python train.py --model="image classifier" --train_examples=22083 --crop_scale_min=0.7 --horizontal_flip=true --color_jitter=0.2 --targets=["roundness"] --widths=[64, 128] --downsampling="avg" --mixing="mixup" --init="trunc_normal_002" --beta1=0.95 --eps=1e-08 --merge_dims=false --lr_schedule="cosine" --warmup_steps=640
Rows from block 10, named by matrix and row number. Each number is 128 + 32 x the weight over the matrix's rms, rounded and kept within 0 to 255. All counts start at 0. Numbers have three digits each.
# conv: 3x3 conv (model.blocks.10.conv.weight, 128x128x3x3), inputs 22-43, a 3x3 kernel for each
conv.40:099113129135120153153151119137125122088137108156104106104081101116199163118111107153091136107139132078080132137134105143131108120100185140120118164146124129165173106172134220075155121170157106104101141134133117103118050139103154129149232104116157109152091203067127145156130096176092051074150207133163116141131092118106123151123141097145214127147174093137170162162093153142102071157152132255129129076125134123126113120119145138138131153182130134090131090127048150144165127106099120057119088115133114081110097153143091126152156143091161238117191122135118149153076164118128135108055132105095054108
conv.41:071121120153083109093110149137118107137138160142100101104154131056167119097138114106095150076123156151115147117149165084186133157174140116128138138131107159124115159149119151139164116152153128123112075086116116170128157107150137099082104108136144147083133138088132151127104094128148102141171066133145096144144086112036139139136190084139135117080144184180150129131100096114136164132195142124127150139178112113165125158144159152174094116123106093081162154160121135087130125117062136166086123139143166113103130149149148118078143163147125121125111220108164152165114091162105130102108140095209086114
conv.42:146182127138078094130079155108116104159143076118085112126143112084166113146131147115097131196129123164087167127115111154121181127114160153098109093123109139154177135064127069076092137110114155095091114101091141091099154110141073075171155114111128122186149126151131211045153116138135084124141089052159137099155106135146098051104124120144101070129134149127118087116074137117095137172105122174125119138145133115102140098131133065166113154055121172169120117158136173103101101176095086134195149203135117146196155157126114149135115119086101122080145098131117111136138164126169180124096104151099071124
conv.43:164151129184168164107086117059140086140113109164130151154165140162148105122115132099161157175111138117120112121101096120130132161107136165131136154148162126102119136135145126194099115087173101097151114183089157207062155049140123190106097157141144129178123127132105126160087111151127098138157156181128089151051068119144149151177133089121112217126096145098100161102166114160085121206121125152136159186121124151121073140150065121072124134151128140185153108168146106154080115163103114147120085123131145115115151172136144099068095045155175087163127087111121124130136144111189115143072140144068159088
conv.44:130116107109128206112152120162155100156133145112080087140146165128164093107187071171101167105168104136111197151079131132135118144134125150128129148155143144147115155101185156162167134124094091161124123107082160154192165132132156005153136145165145143139154110159167180138135159157118177162114139132107105114136133190100126132093237100175109137110126143123097122150129108141093039179135127110146104099137118110160109149112078128157165073136094099073160134149113152156153219104145163130178127150114075114161092149134133098096180116182155116099119171160148143093130127183124153140164133163132132152
conv.45:086120136133081120183110105138123117151102140151113137114090164150129132099104111193114159143072126073109099112124138109110133167077171139075104110101089150139132112125097112158121149043193091074161157140068079163117127153089112159076135028140093075155072122089114123115151101180127097169101189159157101107106150078127177070136103138093127132170088135062174129175118130179081206131052166160092137168140143141156107118076117132068137137120110113082170119094159140133035074086126137255127155069115134133141079090165127120127098079177124129075104114142169044062081163147145077067094184163138122165
conv.46:134139169110140115201207185190138173061117109150189146173123089117163100124158132174107159154142189116092212189145086147119116105076200157135127126114107120099157133131174116148158178173133183166120189161115084090157106126150101041161131174100164176136125128128150149148152114150148141185157109105126137136088120171114183150146116170136168070217109087113160154113171155156040106133127145095053129106143128133125148191138093140128144171143106147132105108139145203165118225033113113003115099055070175177205133099153092114129131179116138150159157069130179168127116104143131133158147064135158094125
conv.47:104109143069096088136168109117154126169137203061058090086155080158110102143102119096164144067114124123121147130136155123126113070203123081104119153148141135049156098164164149159127126209168103104152101139120121151127142139137142105108064116102156141133142078111139092176131159113102126093146131134158136115096111190116139143105130120164072137097113133095126162174166096146117083090080119176129117119144162145109087164107118126185155162140126140116139127138154148103106084123065149120115159122056100154100192212175164143173105142121212053159103163119159140089133145194103159087180149107111157163
conv.48:174124165131140102147155127161076106113142159151113113138149116166167068110140115143115144107153124165051164096168129125087149083191110075117173128129120148097145121114122072158100148130160122215145099036156079095149085164155192200100119146100158151122205138134172123148127112113122093103134170137178156191134080198182104146133139131142143101130122124130106204140160080077146100113099097147124120144126149192133095135112149174168124151181141123134119131178197085110121118188105248094078193154143090139143163184149138101144102174193073147104149144174111142149098112081144033095090198064102102105
conv.49:143147137121114197119157106129104143114129103104166094122108145143148108105166150146157117104102117151130125085208171149130094141135150110128166122146092109164135116117154130144102085148149130120149146117097145151103121157117137109158137120143145098123133063162153131120162101103075111135161115147137120117105116093144134077109149105092141135178110085109112150099132124112101131087090139117103178076130143159139124105115113098125114115140147060154144091115132109108097138062103098155144131089115100152133143120103147122155169154121120141097164111102156088142165108139147083151109162076111130103
conv.50:118102145123117086083111130175090131141105118089137136157091122125114157109112151165095142138082137156148174137134142187102128122118071112124100056140116101122148164108041154055110094103132111142118144143100091135110148093108165128089141145135105130141147121148084123147103146170141154118101184167147091198095113231111161222069145074105120104130119081165156127117141129142138125139102117048142133081105113133083156121125152114129136083163114126169107133145147155102139098098086196102143135134081106122108118170134126139147103203108121163139121130127122097169134132111118142095126154144217126112
conv.51:059142148140074061138146121136133147103093075107145181113112132163209159131127164153109083070136146155182150158158125149126148116123163178126200147109155103131139056085149116134114124079126153137058091146240147127079136037156137177084170054226102129132136152110111069074114140125135071098122141165169141161166139141142127181095188201119122068084147098073116122161138119165128107120074104165191101137129124166155136110099099130083131130161117130184097149101186140148168151149141119143108099119101090050118117068099141114103124150102112132199161148153087105114144111174059153136130149096127139128
conv.52:131149133107133042184068119139159161145136130159166114136112136142120124156127134148119133071153167109189110199139152147200172095135117101156154121121113137151128133093146087137096106122113112119105148111106105102143163122118115122121157108137127096148130119102128152104093125086138109177140116143100211081150131161122093141102122102155175119100140110161108122111070093142101077121171101113110122206160136143111124110082132148079106155123094118141096117131101130094113130124095153127132152161119111147122130126153078184128123083141134142113065129138147155090174142187137093117141200085046126116
conv.53:159142093149118162195125137099173151147094160133154106070114131099139204093114160104154133143168106111138175132120157000131153139069144132128110087144111145097138108122167093147135138091155162121162218100061106210125095168144125158128081117157160132144165107131116091139135090168132127185102159127137086149150117132160087113139103159141130147142128143133118083100164123097131055158132074143094169117126107160142101133121131151105130161115123075137101148089166116138108125153118106152085158176125117148131149133122107066129089121142143061099101104175141092124145135159158125081139095180168123115
conv.54:124139096186137130166099133142195161066065092071081100191168157099111204136128128106162165124119140129148108156109139061141141143125146129170119178094140146138103124145079130069135125099116101053101149171113121145117101121115110168185229147192117149163043106093144122137111079148184195158097199141124103068086133151127127132144124080134110171127104117095082114194148096132075133132134124185118164075116079165192143137171166131135193129136217135126135087104107133169130136103079039152165141157135168197159122094104107133162183122086206156118126105129126066160143155154074149128107066078157136145
conv.55:144123159148140120097090082129143125126113053128161163114066146134080161143118186175119136094155052153122152162099146036151147117209144126140090113139143129159117179162155077148160156138077138137127110108122184187213134110106215114091155149129089146164177158127129133172160091107139125130149129137104188097142157104104097187162178116147088126117094141116136136104120116097137101126119194124154128144097146114143160156070101132160115100103123180101139118126081108114184149101084113104110102076100151138123180152096125164150159097080064148126163117094075177181118128102131135133165198141167154086
conv.56:126106168102085127106116127108094137161171114126132131138118125095121119128049096126072089131131159163133115167215060208145121124038188189119162140105163101124131174177100134082141112116096118141135123154045108135121175100141169150107106108131092136125094189170091091113111131057086149159152157063128106195148212133141105195079126165141142101135199172168157115077095176093109133142147130130084112137106122072120122095093110180116129130154180075183187133071145114123159101222142205109176186156148134116121132122072113118106107150163148115135133160163084107096123103102080143140173074100170143112
conv.57:142103132169124139117157138135058077102148095133159097174151147108118147149044176049156141113188076131118070096157091172088107125118100116138083169169088103175114100087113129105134117139117121031108190092106182161120058131065139161159178153096111128111104128165187166084131097123155115094133099121159080143162121143149192126118099104132141181154096110142132152157154154107115080071139151129093123067087091079181106100059101098117131147158081173117079181077126099152157131117093060183136160126089091115130096069132155157073097176160113139102139107166109126112137073123134142122137145147172109137
conv.58:094143057094127141159143140135177191152123051168151164122085133115171083127113131173132107186196098106128196130151148127158127143120108123130132100137136100165164130136102083124121161073137150123173135129114130074116181137147123188166108127096149107132097098115134115081112119105122127120110120138171106125156125144172104105123118118086154144121144150117133118077198126107084150079155153162088151085123131070087070114108120158166082164149091151118071149147158109163164155200126163092175163122153153152106106021148150223081097072193128077115115092161138113107101101118169143085095106143158119107
conv.59:162129132163089097159183140129087112117169134117116135120121172121186144131121155116099104141187149126160111108129054166099114157120130130129100129142121138155156116142111167150141145128113140125109081187151066102105109142133129095112145111117132116120118131091148105093136171170083144140134132136124144149118108099135100151144160143116161167103095128187140152118028127138188095116111116177096131161150146124107135149089150167139071156186158072098140140097137141146176153177162104107121115136098159118154122126181148144117094052150149145131048073087144160176069081171124131114128042099103142103
conv.60:108067153137160112110116143148108114132128115156094176154156087059088134148120169161143157076151168090184091167193150204102033145177085146134157147149113169140131137173153090090146167188111122104115128076108137084153128099150110088127125102078156080076118046145121114119058183164112117146095120106126105141115106137140122138126091143132085162098158102175057089139217137116161078156128123102215167158154162114190149107114092144120119092157154140174119066110060155036172139120129073097212134201102140130137138075123151152137157096121108158095164092079096126151123076120135110144097148165188084157
conv.61:115111045086150128193125103114144115142098135133137116089064162135113124108116132161131140192206148154138147113150200138057173125128143117112131131090115140141165129132161125111142138155139085166186165215126158148138094167129208106162119124116132192121105161096094112067149123154127089103127131079120157123161177117109105160178096097140129068105131132130174110173108151109116022189196119139135132146083133149180151101095088183139112136153136055108202165162133103157119115137186147050129131102134113109104193118124189116111147161080177140059139163130096097071092128154137194124089078112102157109
conv.62:131195161137130162136199156116100153145123173116101092140120118127133097112102143097103106178053071191155133142108120058129085159130122138073122152136111127151152099157103147128120116120111149069109063120070127110154119106191131140089161091112135104160120159148101141151174115104148129168160102131121115134122139137146155126100178180139147142108139157060082149133144156150070097151112126194114128145174098137151119119131100106122136137110149179061144136183137116107166147218103154103074196098164135133178134112136140128109123128127101105141127141123067147141144079140117140161140081085091131152
conv.63:093181113125103101196122135109130088182129082134179146143130160097182118184155062119108164082199135121146137192140113107172111138046146142122114074164154116132167131146148134061107110142118086118180146085086042131181122000115143128138089157122134107083099126099129155155122102159116170129168133100122147056116120141128122126109110164107141137087131099069149148107115159113124120062155107241127150069115139139110109155100111064099191097108188167195124095109132129123123131095113116164065137073153129142142075115141159164105128116185156136073108152158129180158115124132142122161145153167114101109
conv.64:151145190119206109179054124100192147121145155197116177113122130097103169096178080085172124158100107123095109090099140119092083077146152138120133096156168122119105098151139110135140196119151202053165119045140106195156137143188083138111103144099134069067124118157131150109070130141121090125110107156179111125226062111094106120172141152108191106138090129124105146095185098189073104099178128094094151139115172119087063145146136141130156096090131143135104123094166116128152134134132185177134197147144100168060142115107177123176110112126136040224087090148128106136128152186169169106102165180204099135
conv.65:107100164178134111090166157119139089147086122164107156097118138139079170111124109108197105147125110125139132080142151185147151117138132172116116153091143110171069109139137123146161117141111146104142113139173116111125109069109118152122117136137114121088120132117125188109166193130126081134138116116113138119166147122116161147160107173149171141154142145104085128149109124108182143104074161073101120177152105120131121093144119130134078183112094104158142140090135100075126145151105093186092107158115193095101152113111164069121068092120111104125122109113106124161159118096120085152145099070153255134
conv.66:171054110075191132144112126118077187023147148166140083109128136178040136163073128048168089213108169126190092054157136132134112095103150147113194091109151099127135137164069186073176077114124189129119119156182140179099150085163042123137118123092158095159142083169068122130114156112087099151126138129203099135041150071129080133191063130109141169136127101124130128107127128108154135146075138093117114126169131093113114075190037157149164197148153113164130120157127190133077095071126116212035127125142127147120166165143136098163177131111103108100147131137157131120062165134203096144116091083133150160
conv.67:136129136185153117099095177069168158182100130135147076127115136109152113137159165108142118119086126145123149156074165039174045106065216095088101145117128138115152129109120099134081146079098111143179125069101080109121130102161125164132094111137140138163068195108159125114118121129182129124072118130102147111143143093123154121116130101196162097100075141139183117126171082154099120103117140170120117082145102081193150119112115132132183072135111052058094194087119106095116138140106151141115205134124095113153215149147164123126096118125096096122059108171119116089155119165128106132149128102109159138
conv.68:134073116081077122133170104165132117134111124104138065114066170100111143172093141097106161138117089108208117178141117123079172148118167138152101185082085187111116129111120128100102137126114139126131061117077078099191122165144107087159138129121152115118152159092112120139130103167112116147163052146155116040103154073076174147126102160138167100121138096095060128121145114124187140088162155137132108159082157097120108104159093138141126128043061139125109187101099087131148167130147126116122134166141171099128136185134110131123121124123085138189125108174104120115095132156140091149127083129125077126
conv.69:086118149116119127160134143089117200121116089102168116132101111115201136130174125109100112179068130129130118145169100053108173084146168175100179147082116151127095156215092120178201133131147119104095107088191137161202142156156136141184116127118101198140168125096137095135204149120160165129154102108121177098127162097088120094138138096119167106112090139145130133106114183137227093216173153104115141130148124103111157163131136107139153132107123121109141159163106139047151192094185105159075079115152114140188099142099075156203092150195093142107168158157064128137130113135143134179071186106129194113
conv.70:186066108095106133121145167113163108107081099145143112136137104111183135144084131105123130088121141108091088140138050091123156141105131137110129092171105163151088172147157126173152127131071122088144095082144144156107113090118145157105157064135114110148130153134149150100094081164145130108108199106105133109139149095112134121141138152119147144092185141121153098129114177174175167096123134061206130146107120125133140116209142141145221139134140142123110096049130191149132158161043187077116192172152106109141115123100158192138133160131119147111118140146125190154162126119059124134107113121124156130
conv.71:085109078150149125142143113103132085134099156143105118148165176135124128119099133167117134097111097131128178129121187140128135115116142123133128131153169109148143131076137073173135132127098187131129115103125150115167084110104126145112098122068120130145138094148150118151151147154104125125161094139119177092139127168203130143061106135200136125107094141111134153108152160141099188117085186174123084144129154104123173139107094098199120126136089167146124083114101155146106141143107165149137175192141091082155145079115147115106109120119179067123089124173143099105169122120088079124161108130197201137
conv.72:139176153131084103118143105128161134127180147141125091114096162073132147095177075125132154146070115175090136134090137085099165109095179166121140091112138114129158131089159150124151105123128130104179099134093146126095183152152152137131149068125085150092142143121115116131143082152121076112132136111115145128105090150115082133091113136078169131122148163136112193149171163138100074092155124153147136160114116118140141079128068117087148155107104086134141152109148181121139165226158141137102115162086110158113104099168091168093127102111138117147074124169157162137134112138161114152081147073142143131