{"model": "image classifier", "dataset": "telescope images of galaxies (Galaxy Zoo DECaLS)", "train_examples": 22083, "image_size": 24, "crop_scale_min": 0.7, "horizontal_flip": true, "color_jitter": 0.2, "targets": ["roundness"], "num_classes": 3, "arch": "vgg", "norm": "layernorm", "activation": "relu", "depths": [8, 8], "kernel_size": 3, "stem": "deep", "widths": [64, 128], "downsampling": "avg", "mixing": "mixup", "label_smoothing": 0.1, "loss": "cross_entropy", "init": "trunc_normal_002", "optimizer": "soap", "beta2": 0.99, "lr": 0.0025, "beta1": 0.95, "shampoo_beta": 0.99, "eps": 1e-08, "precondition_frequency": 50, "max_precond_dim": 1536, "merge_dims": false, "one_sided": false, "adamw_lr_other_params": 0.0018, "grad_clip": 1.0, "steps": 12900, "batch_size": 256, "epochs": 149.5, "lr_schedule": "cosine", "final_lr_fraction": 0.01, "warmup_steps": 640, "weight_decay": 0.0, "adamw_weight_decay_other_params": 0}
Rows from block 6, named by matrix and row number. Each number is 500 + 50 x the weight over its row's rms, rounded and kept within 0 to 999. All counts start at 0. Numbers have three digits each. After the name is the row's rms in percent of the matrix's.
# conv: 3x3 conv (model.blocks.6.conv.weight, 64x64x3x3), inputs 20-29, a 3x3 kernel for each
conv.0 092:495477441449460455497434473456602515542509492481521486498426454489532522456464512521534448591549525466474502434448588473501472425495536504560489629493495464470454514528481575482565451478533569537416530489502392500493429496459506503498517494500500554529527474511462545520
conv.1 096:516455473523514479476422446531528397498487516441499539597486533436448440574573447509489568455500464466392406495457521469494465522529490508478485483590520469483745455493463529526551438438498523497533624507545495546532447498500525540472476431535555533475488542529458443460
conv.2 101:503532498516544423525527504537504584515472524500570407566542506549577509514429561516481508467468427448547488478557462503468484457406524447514562531477537455547449547578530542516551452495412503523531515559559590556573461482512480514578487542508476565506504457466553445544
conv.3 099:420408489522440478482596525574482505543550363542521560512643495495450540518476492496489475475489406502535555507524455445533546552505502450535674529474536521464492515469507512530469452578511470548497429395425531451482389548437489538483567563492467495499532465519570515503
conv.4 101:500482494530503528443533498578476475490522513405591552546553512479489499480516553469490448398691627562465434483490475464453483478480543528504476543529485504476422503475557589437454433445473541454535477500475614493480489548526540473392472553497493541542422598632583578470
conv.5 106:458482485616418474584567492511525538517437484511574348510458565519498546460462389454507343511509651495571581586522490551449516440402591491541570546410520574501444492442538426480450528587556538539452513565566517574519576549434500556474524512521432508509576487607481451537
conv.6 090:442532514450456524565560484572613475474487451554461391589528526529470443500502493528599545460478570460558458475476620468569577466488531491457587515600419519524550540513484454451417521457454526482561503545473451470435475393493408452540392495521576542422548527502515465559
conv.7 096:475487428475448452468595504535505483589531497463491567457484455502418493553409522415572520588435462555538464478509497478458514518474531512464600500513497529584499507442417464498559476513523509479568532560444499456468501452535454501425563430482474426474464552524405486506
conv.8 105:489592474505490530478504473510430484551468480505356639432476536567513554600479475440556539487512545498469550495509495558587515525442487521515464461489607578499488494493475520580530454411509443475514429512470534418507484512493479491498499502484493510498477423430468516588
conv.9 103:431505523481418501543516439440627466503405497589530503510496498588616454516492612508438518544530520560517447466483502460446396406375466549465489500546526480556477621638534479596532541487525491546456561537600479448461413565413419514500435446556483490482615515491450530434
conv.10 101:426469525473452526487513558521494520417487502574513514497485498641445594418580562491471534474566454565483388527561498569416515486539437546491425416483396443495531552507485488501518504381400394563488524521545519585480462492420581397485457544518533579564471600527512491453
conv.11 093:639482370506536544501521509368623504462529507529523561534572561470445485450522578581471629498532440444469518494519542492420544495475510429643386496637564515596463487530391522554444533472535518535473493501476508542476587509505583525516529441543504482498442435477564437540
conv.12 097:488487481505582474472470499485582494538411553524545554488578416495500555488449505508500513510452485461514516476427490469459505542522382471484513534501436595535521547438492399512555442514560490526460509393500409555573604548479514502432480534462494514494512535521480557550
conv.13 114:479500516553492491520496505456488449550342583518508441469522524471543375497459487554550477557601436484502489602548379504557541509505530554533431431473481510435497544551544534492433533524523448526583470427494546455499507501595460464482504485433559515395494505517509533460
conv.14 097:470473466463533464478458501451510492518443495475468544470452534534456467496571529484531473493472541433453581512507558495488540513517538444438472546443531551529489500446530502617438497577520587453517475523564529579396484532472531512426564423470472555542558539557481612559
conv.15 102:419492520591534524432478500460534487604566472496397590523562506520518399467486477425464509514577505515570575445454461487477467494502417474434464464504529418467540415464450512440473462485473507497570479460494512544512460455529415452567446428537552460537591548461576428516
conv.16 102:489470433468489536464506575414503466582409465534501523641580365458622474460485544447578537497580464452471500560502387489528433414602507527560468579499357504449493404395570527419527464484472471495504487459516523602503433496553613408623570405497485519517504485542509463488
conv.17 106:516472436479482515485535511362603345521387550525564484632481520606526449517433521490522491527587479441388518525474429472495526452450580442507486553513448458497472529652496502560585572431495478495564494506493480589471457440508514472510494552468529503495560560481498544510
conv.18 104:515551516487523500534483483515485598448514407569463555475447539455434581469448474541517497475515566458503440531512533508468490549488521467443395542565606579503465522452486492557431485469540554457461551540450598521486502484450439545552475548474556511500460449450493523461
conv.19 092:423594528491509399572534471465563440480399496632455448532562495441430452530432476486537485538532508398446464511469538436492459520527514416455500543498524553436491496533526450517487492419477529400552457475421564393492528449442595603542560443547508449522521474485536473468
conv.20 105:412535562481512509589522586504417568532497463425416498497508518563497540495442477523462532445351437513577637441508488499478407493446506536623556558533534422454483455499552422476456474465500412528518579429452471534497503459510489438503498518494465546507462465582573542566
conv.21 096:459502552498547482520499493515551501447527503545523447528462522525527565433514494441475524502508494495433517499440576531439496478521498513467469495529413551526579586578485423572520488470540478471498540498476483467457489551539530496459527493492494523460514497575520473557
conv.22 091:499471515504561533465482460456474445429503426530584486481558434481451507495506512526414422493499467435558499479489545522455537581485479533478497636638431483703577477533424583504457560453590530622503405535521503546607414528514632415527475459523514488479491444465467454551
conv.23 101:542525499458499512489506523509424484455541486469580466558533361468573542536540514531496562466425506520462488479529499428510557451452424461350564513313455441587572506393445493497537479436477506481524534513576551521510498462486543449460558478488514521538459433520463466457
conv.24 113:466460609490468454550483523562503437502441559448423481447527442565511563462459505482521455520472468526456512481472478452460541474494428553436486476479465480486510572515520596525561500476587526500467441573440496476491412496447576452376490484450647457487480454539473611508
conv.25 102:463550509526451556524542551429575584544346525577412559461515542458510539522489482544506510502449455523479522456452432441498525523473478542485465464466499488511582519426471504479459590477414605550473489480592484516507441541594566473566496535545538465506509504477531502499
conv.26 109:513481515559493487476469529452472499559416543586518450465479545481483428549519519396470556567537504571462463545506511507474522517536519528542578469467637471462485521479495459534510416437539504578491458490525556419499475479468548421535460457529453445567479558521595491571
conv.27 101:546466460529528541469535536450427507581465470453639510488471525463453458548524525634462512452579462519507499433506472476511527457482535468540515472513516540482477510419469592531486480599469512469481533538608558488582481551478489567441475424472576511449574477518461530499
conv.28 106:518646555446600534395469552495506479494367536542434498521466479511502461501557562518488531557444458585476524489553544486481430494449435500482503541544499558505474436506499499490525513464455478347424499426527469564538503453524511515529491495448529513542459510628484506510
conv.29 104:467485500402526535510485438591482568524550518435592428481633489548506427466491580485600554545487495525498467462547459539425505614538421568470491542583499452538467492535454553461553527559525556431537554370534421525596572480564522432489498487437487456488400486482450496514
conv.30 098:424494537488493489469499479482412498439525469445441446442464562579444473468510501517500468500455460569621445513506512524385475461440496501480534504485491475444511545494564502579534521523552517456463458545511422557545513671544513490505526558497544531491445499447526587506
conv.31 119:531563552525526502582486498477482397353453455575498375427492514490532466495507550414427472379482532627632506503527488553533458463573501569490505549535495485466466482561519458542534551585472528505464416412420523473500556494519482451514444499553526451465461446403507525497
conv.32 109:570464508537527468436488517430528462543451591545434499455485457571514525485527473588546506548528653408441565446471503459586484485500575493493505481482477548471570439446407506521527546505552491578443555536531542497523543511594554566460446449428559472456445450426479482481
conv.33 097:550462583510539534445532471508404545381567321537462463467595543518410506497494490501440527467460570482524479447606498540514427511441508470470556482437483512642477575478465500522434502518479525508528472451513470468530544481498485332538457442591480470524571523565490514518
conv.34 092:526473484561472474458486517560440444413496543561431545423493555530485552459444452508428517562535446552508469650565519524496527465499512544462497447532544488492516515513568435501515451495485522547455530513454538477515456478435574521489554516445486462469509562449551472465
conv.35 090:438504569509452490473545536415473537540375382497516447465476578576520499599516475345549614500410463513518549539517534529541478512536535549469472447438505510498516505518476589486505521546470494477454535513491427493577481514500491522622538533522350454451515477500476469434
conv.36 092:500621456536507491438455527501366563513483394571518454573526520424526495579501474563437639525501468565488491492468545469492449509435516587483559485509570472459440518497467484550506534422550557518523432380490526453505435474532596462433554501568525508542508502441516488563
conv.37 095:471464536525481510546557514446497502468374523512634531486468535509587398479562605497423573498417610425531544404558449464500499480560523502518563531501524467467424514517453519545510506549562532457506494579541585534425431528566473417489586421454435498513516542449550549508
conv.38 087:511458478565481513567573503477491458523442535519361553633488510509487557568560522617515451358454584524603554482518519486477561563494444454492496479477424505474538505413449617510454493682547484475431503465455498505495511546444501477456447523468539434514514518510588507433
conv.39 115:572527456546557463450534586546423542525582551482516457453482527570597566464460495440397428476488423576477558516553460493532504502506484512575546452400414442465517489528525508473613442518442533527483546512475465512497580520561505479450583577421449484433500502444469465533
conv.40 097:508497595472530552500441521432457470681481488535444547440573537504561519547407545484464575492469494480501460500532473460498482569482562553548604478528541566480556477547500554478491583490457389575454555471531471352449471509469614518461480537559416455551383476549486524543
conv.41 100:512560503604453445470438539458460491528524438489478548519563458571468515592495532591624501424611469552349535500571495493454491547461431460464582471537594497560470480456523437512480485476557546518461508503513550430492521530506489614458508554508483416517487514529502528518
conv.42 091:492572562492529565462504542530449464420482402535445427583408479479493511405639481450524412467445493469582519506428503522533462529604473516451527576457556477468398481515551471481499481497481458457517481457557527462515621546420579601452428470510544455573435491548511461540
conv.43 091:504585514480564534532505547481457504477552481451487578504577513469522471504423475511673440517560490630464596454356459572429437485533444564413393535572643472466508498474472477414503462475507549531534511492417516443487549619370471491529460548570478535544542544491525442522
conv.44 097:518530478481506492511524506540452544533502461490477627533594489566455451455441509574496472398559616516563506493513494514495456518550556470412497394392467502514429549493499459473537538537555511450465450442427502487521568399507556517519433491564516491473531552554473424429
conv.45 098:541448398542415527479423519453544492484530479509513554488508528448556603479488487478571473471526505479443447472476514501448458467516481517446474573577446439476449538409521566578536490455555587460456461421576521554487516483497469479502591523546530547522601461497475565461
conv.46 091:552516485516476556457489448394573481501507452496456526527510528462494510559433506543523468521430496437541499480456490582544466516522554404540619444465559473580439470476534462446487551594512520555503521504572459506490555453455439495443467556444349531449454472466494524524
conv.47 093:579450465585538547508536557371599476534498429548413539535525512528568482426561520463541669455538430494611468431427516387428498562473500476453429463560560511448533479537441500525483506579455546489485470505558482550540468465478489454515530421529455520618423603523396481446
conv.48 106:492584508485501544459492544433482556478482414464424598504545467467438516483429586554589588543405533509486506540497432482419495499496490526467540508540538441467413527503453541507522563519495488486550464418508501508472504371488442561447393491486594643509486519507513574529
conv.49 096:452537481505476461511485513428468573471391480523562521481459457514538581538397553521570493498500436414457493476562460474525498483414422464529502502456469514505525508440475462476564519471400533505475532537463601462464538540500537476419467537617419510529450471442435525488
conv.50 097:505489571530434495526483458462535534453623431525399534511497528398454488482488456572492484442450612419490355485475487509525452535543471517571422484626455495506621467514461517466486509489527552504480477586463458433553488511587527529572520571587509527479559532507494510455
conv.51 099:429455480502536528474483535561439506411417580512491458463524574468406408510565546396444466729487442513379482561475556392415479502553449483509529470498464486458521514468496462462479503500490427504482488461332537450536480430491453528541460466503571421520559537556473516512
conv.52 087:387454550481411457476503520516316516444612416611555426445528514523488497534503541398376537407424518446537505509419534545469643539537544466536407459502438537482518479591526494486541463489540460409487461452440488480477570573498518564611480535475571554565517530461450516505
conv.53 104:524423530492421521524594488420464527521563453488544526424617555474427486495592527580515486428425541538479449503494584490529490525493532455508534535456456506522483489452439526498495516606527494546473600433492396589484468474424452509401567485474490346514551470513445499441
conv.54 096:441548483465437531537470438523493513420482548528493536532523575476468475418495463483508427518440516530492509528502540512596601453430474462591524512561515482494539460463472532459411550496423496468483498466455466608507585572466616586515415521604480411478520578521547491500
conv.55 095:455483471530490534450571554481524446573504546465502529527548531501546522501557475459606395444505487623506453536522525558551532562529531499402465430445529510469582470515539483497504442522499392384598557496492438444604479504403500565581454543536493455461510584461474447554
conv.56 119:510512527549542571459510470471461471510370516536527491480572537496466491512462434474589540506499440518482548416586566376435518472509519426495607489411539537507433483428478436536466510497474445532461539407466484479508484486473529594563542567511461470546424501578538538518
conv.57 108:531479525548534448536568474475631403441418585540483461521470407474533633461583463606473496548551434454442482569524590482477473445558481469554470472478505487497639482488511520432459450478488481450503588604458398517493506452552481531452509472484505479398436392487467489513
conv.58 100:513481527476485545471602522470417522481488489469489424481438517545565417576446581476499477448495516486545541547475484510427530480477441383528521450488423505554424544551414502558457566534395548524523530565525488431558551537482529472487493538453467464451538543477450453482
conv.59 110:446438490455462514480438480502437513487486486543552531568538503455449471519489486434551439446541421488587463549506491537500573476521592440563563412418501514448495448535500525498432486535527443509507533378413424458470498536553454524561532462415498515632450485559514467501
conv.60 098:461504498454460423452480535425466452501447519472480463544524441366467526622453536521514504460477431538523525554509468496493450456528498450510427515490494451433450571538591470412429472468384467456601478571518475538476562514542429553454531524523499490476399547464526548567
conv.61 098:507510482503501546479466495488500498485437452485563513418554549459531510633382485546516470506502522444538485529401457561486426509439462519504403461480551534542564485510538444452568547476495530460467585448503529533516493621484427575512546508466502509433573481561475455513
conv.62 106:560518513524454465432454503504378549523560477454455537519505551540522560515468483501553461375610558562534488642454423510483482535434488442568506527611472585513492490434506498431511528413457543548453454531424550504516467558443425508490588543505450422539443512510408498461
conv.63 090:508383511482536420480511468518532481539544497496492604464544571513558469519534562603475544559421468358497560527462476466496510454568483533552475507471461460515530505442510509470569477568537535356441475497449575548512440556415510559569491490510470560510451419499506512471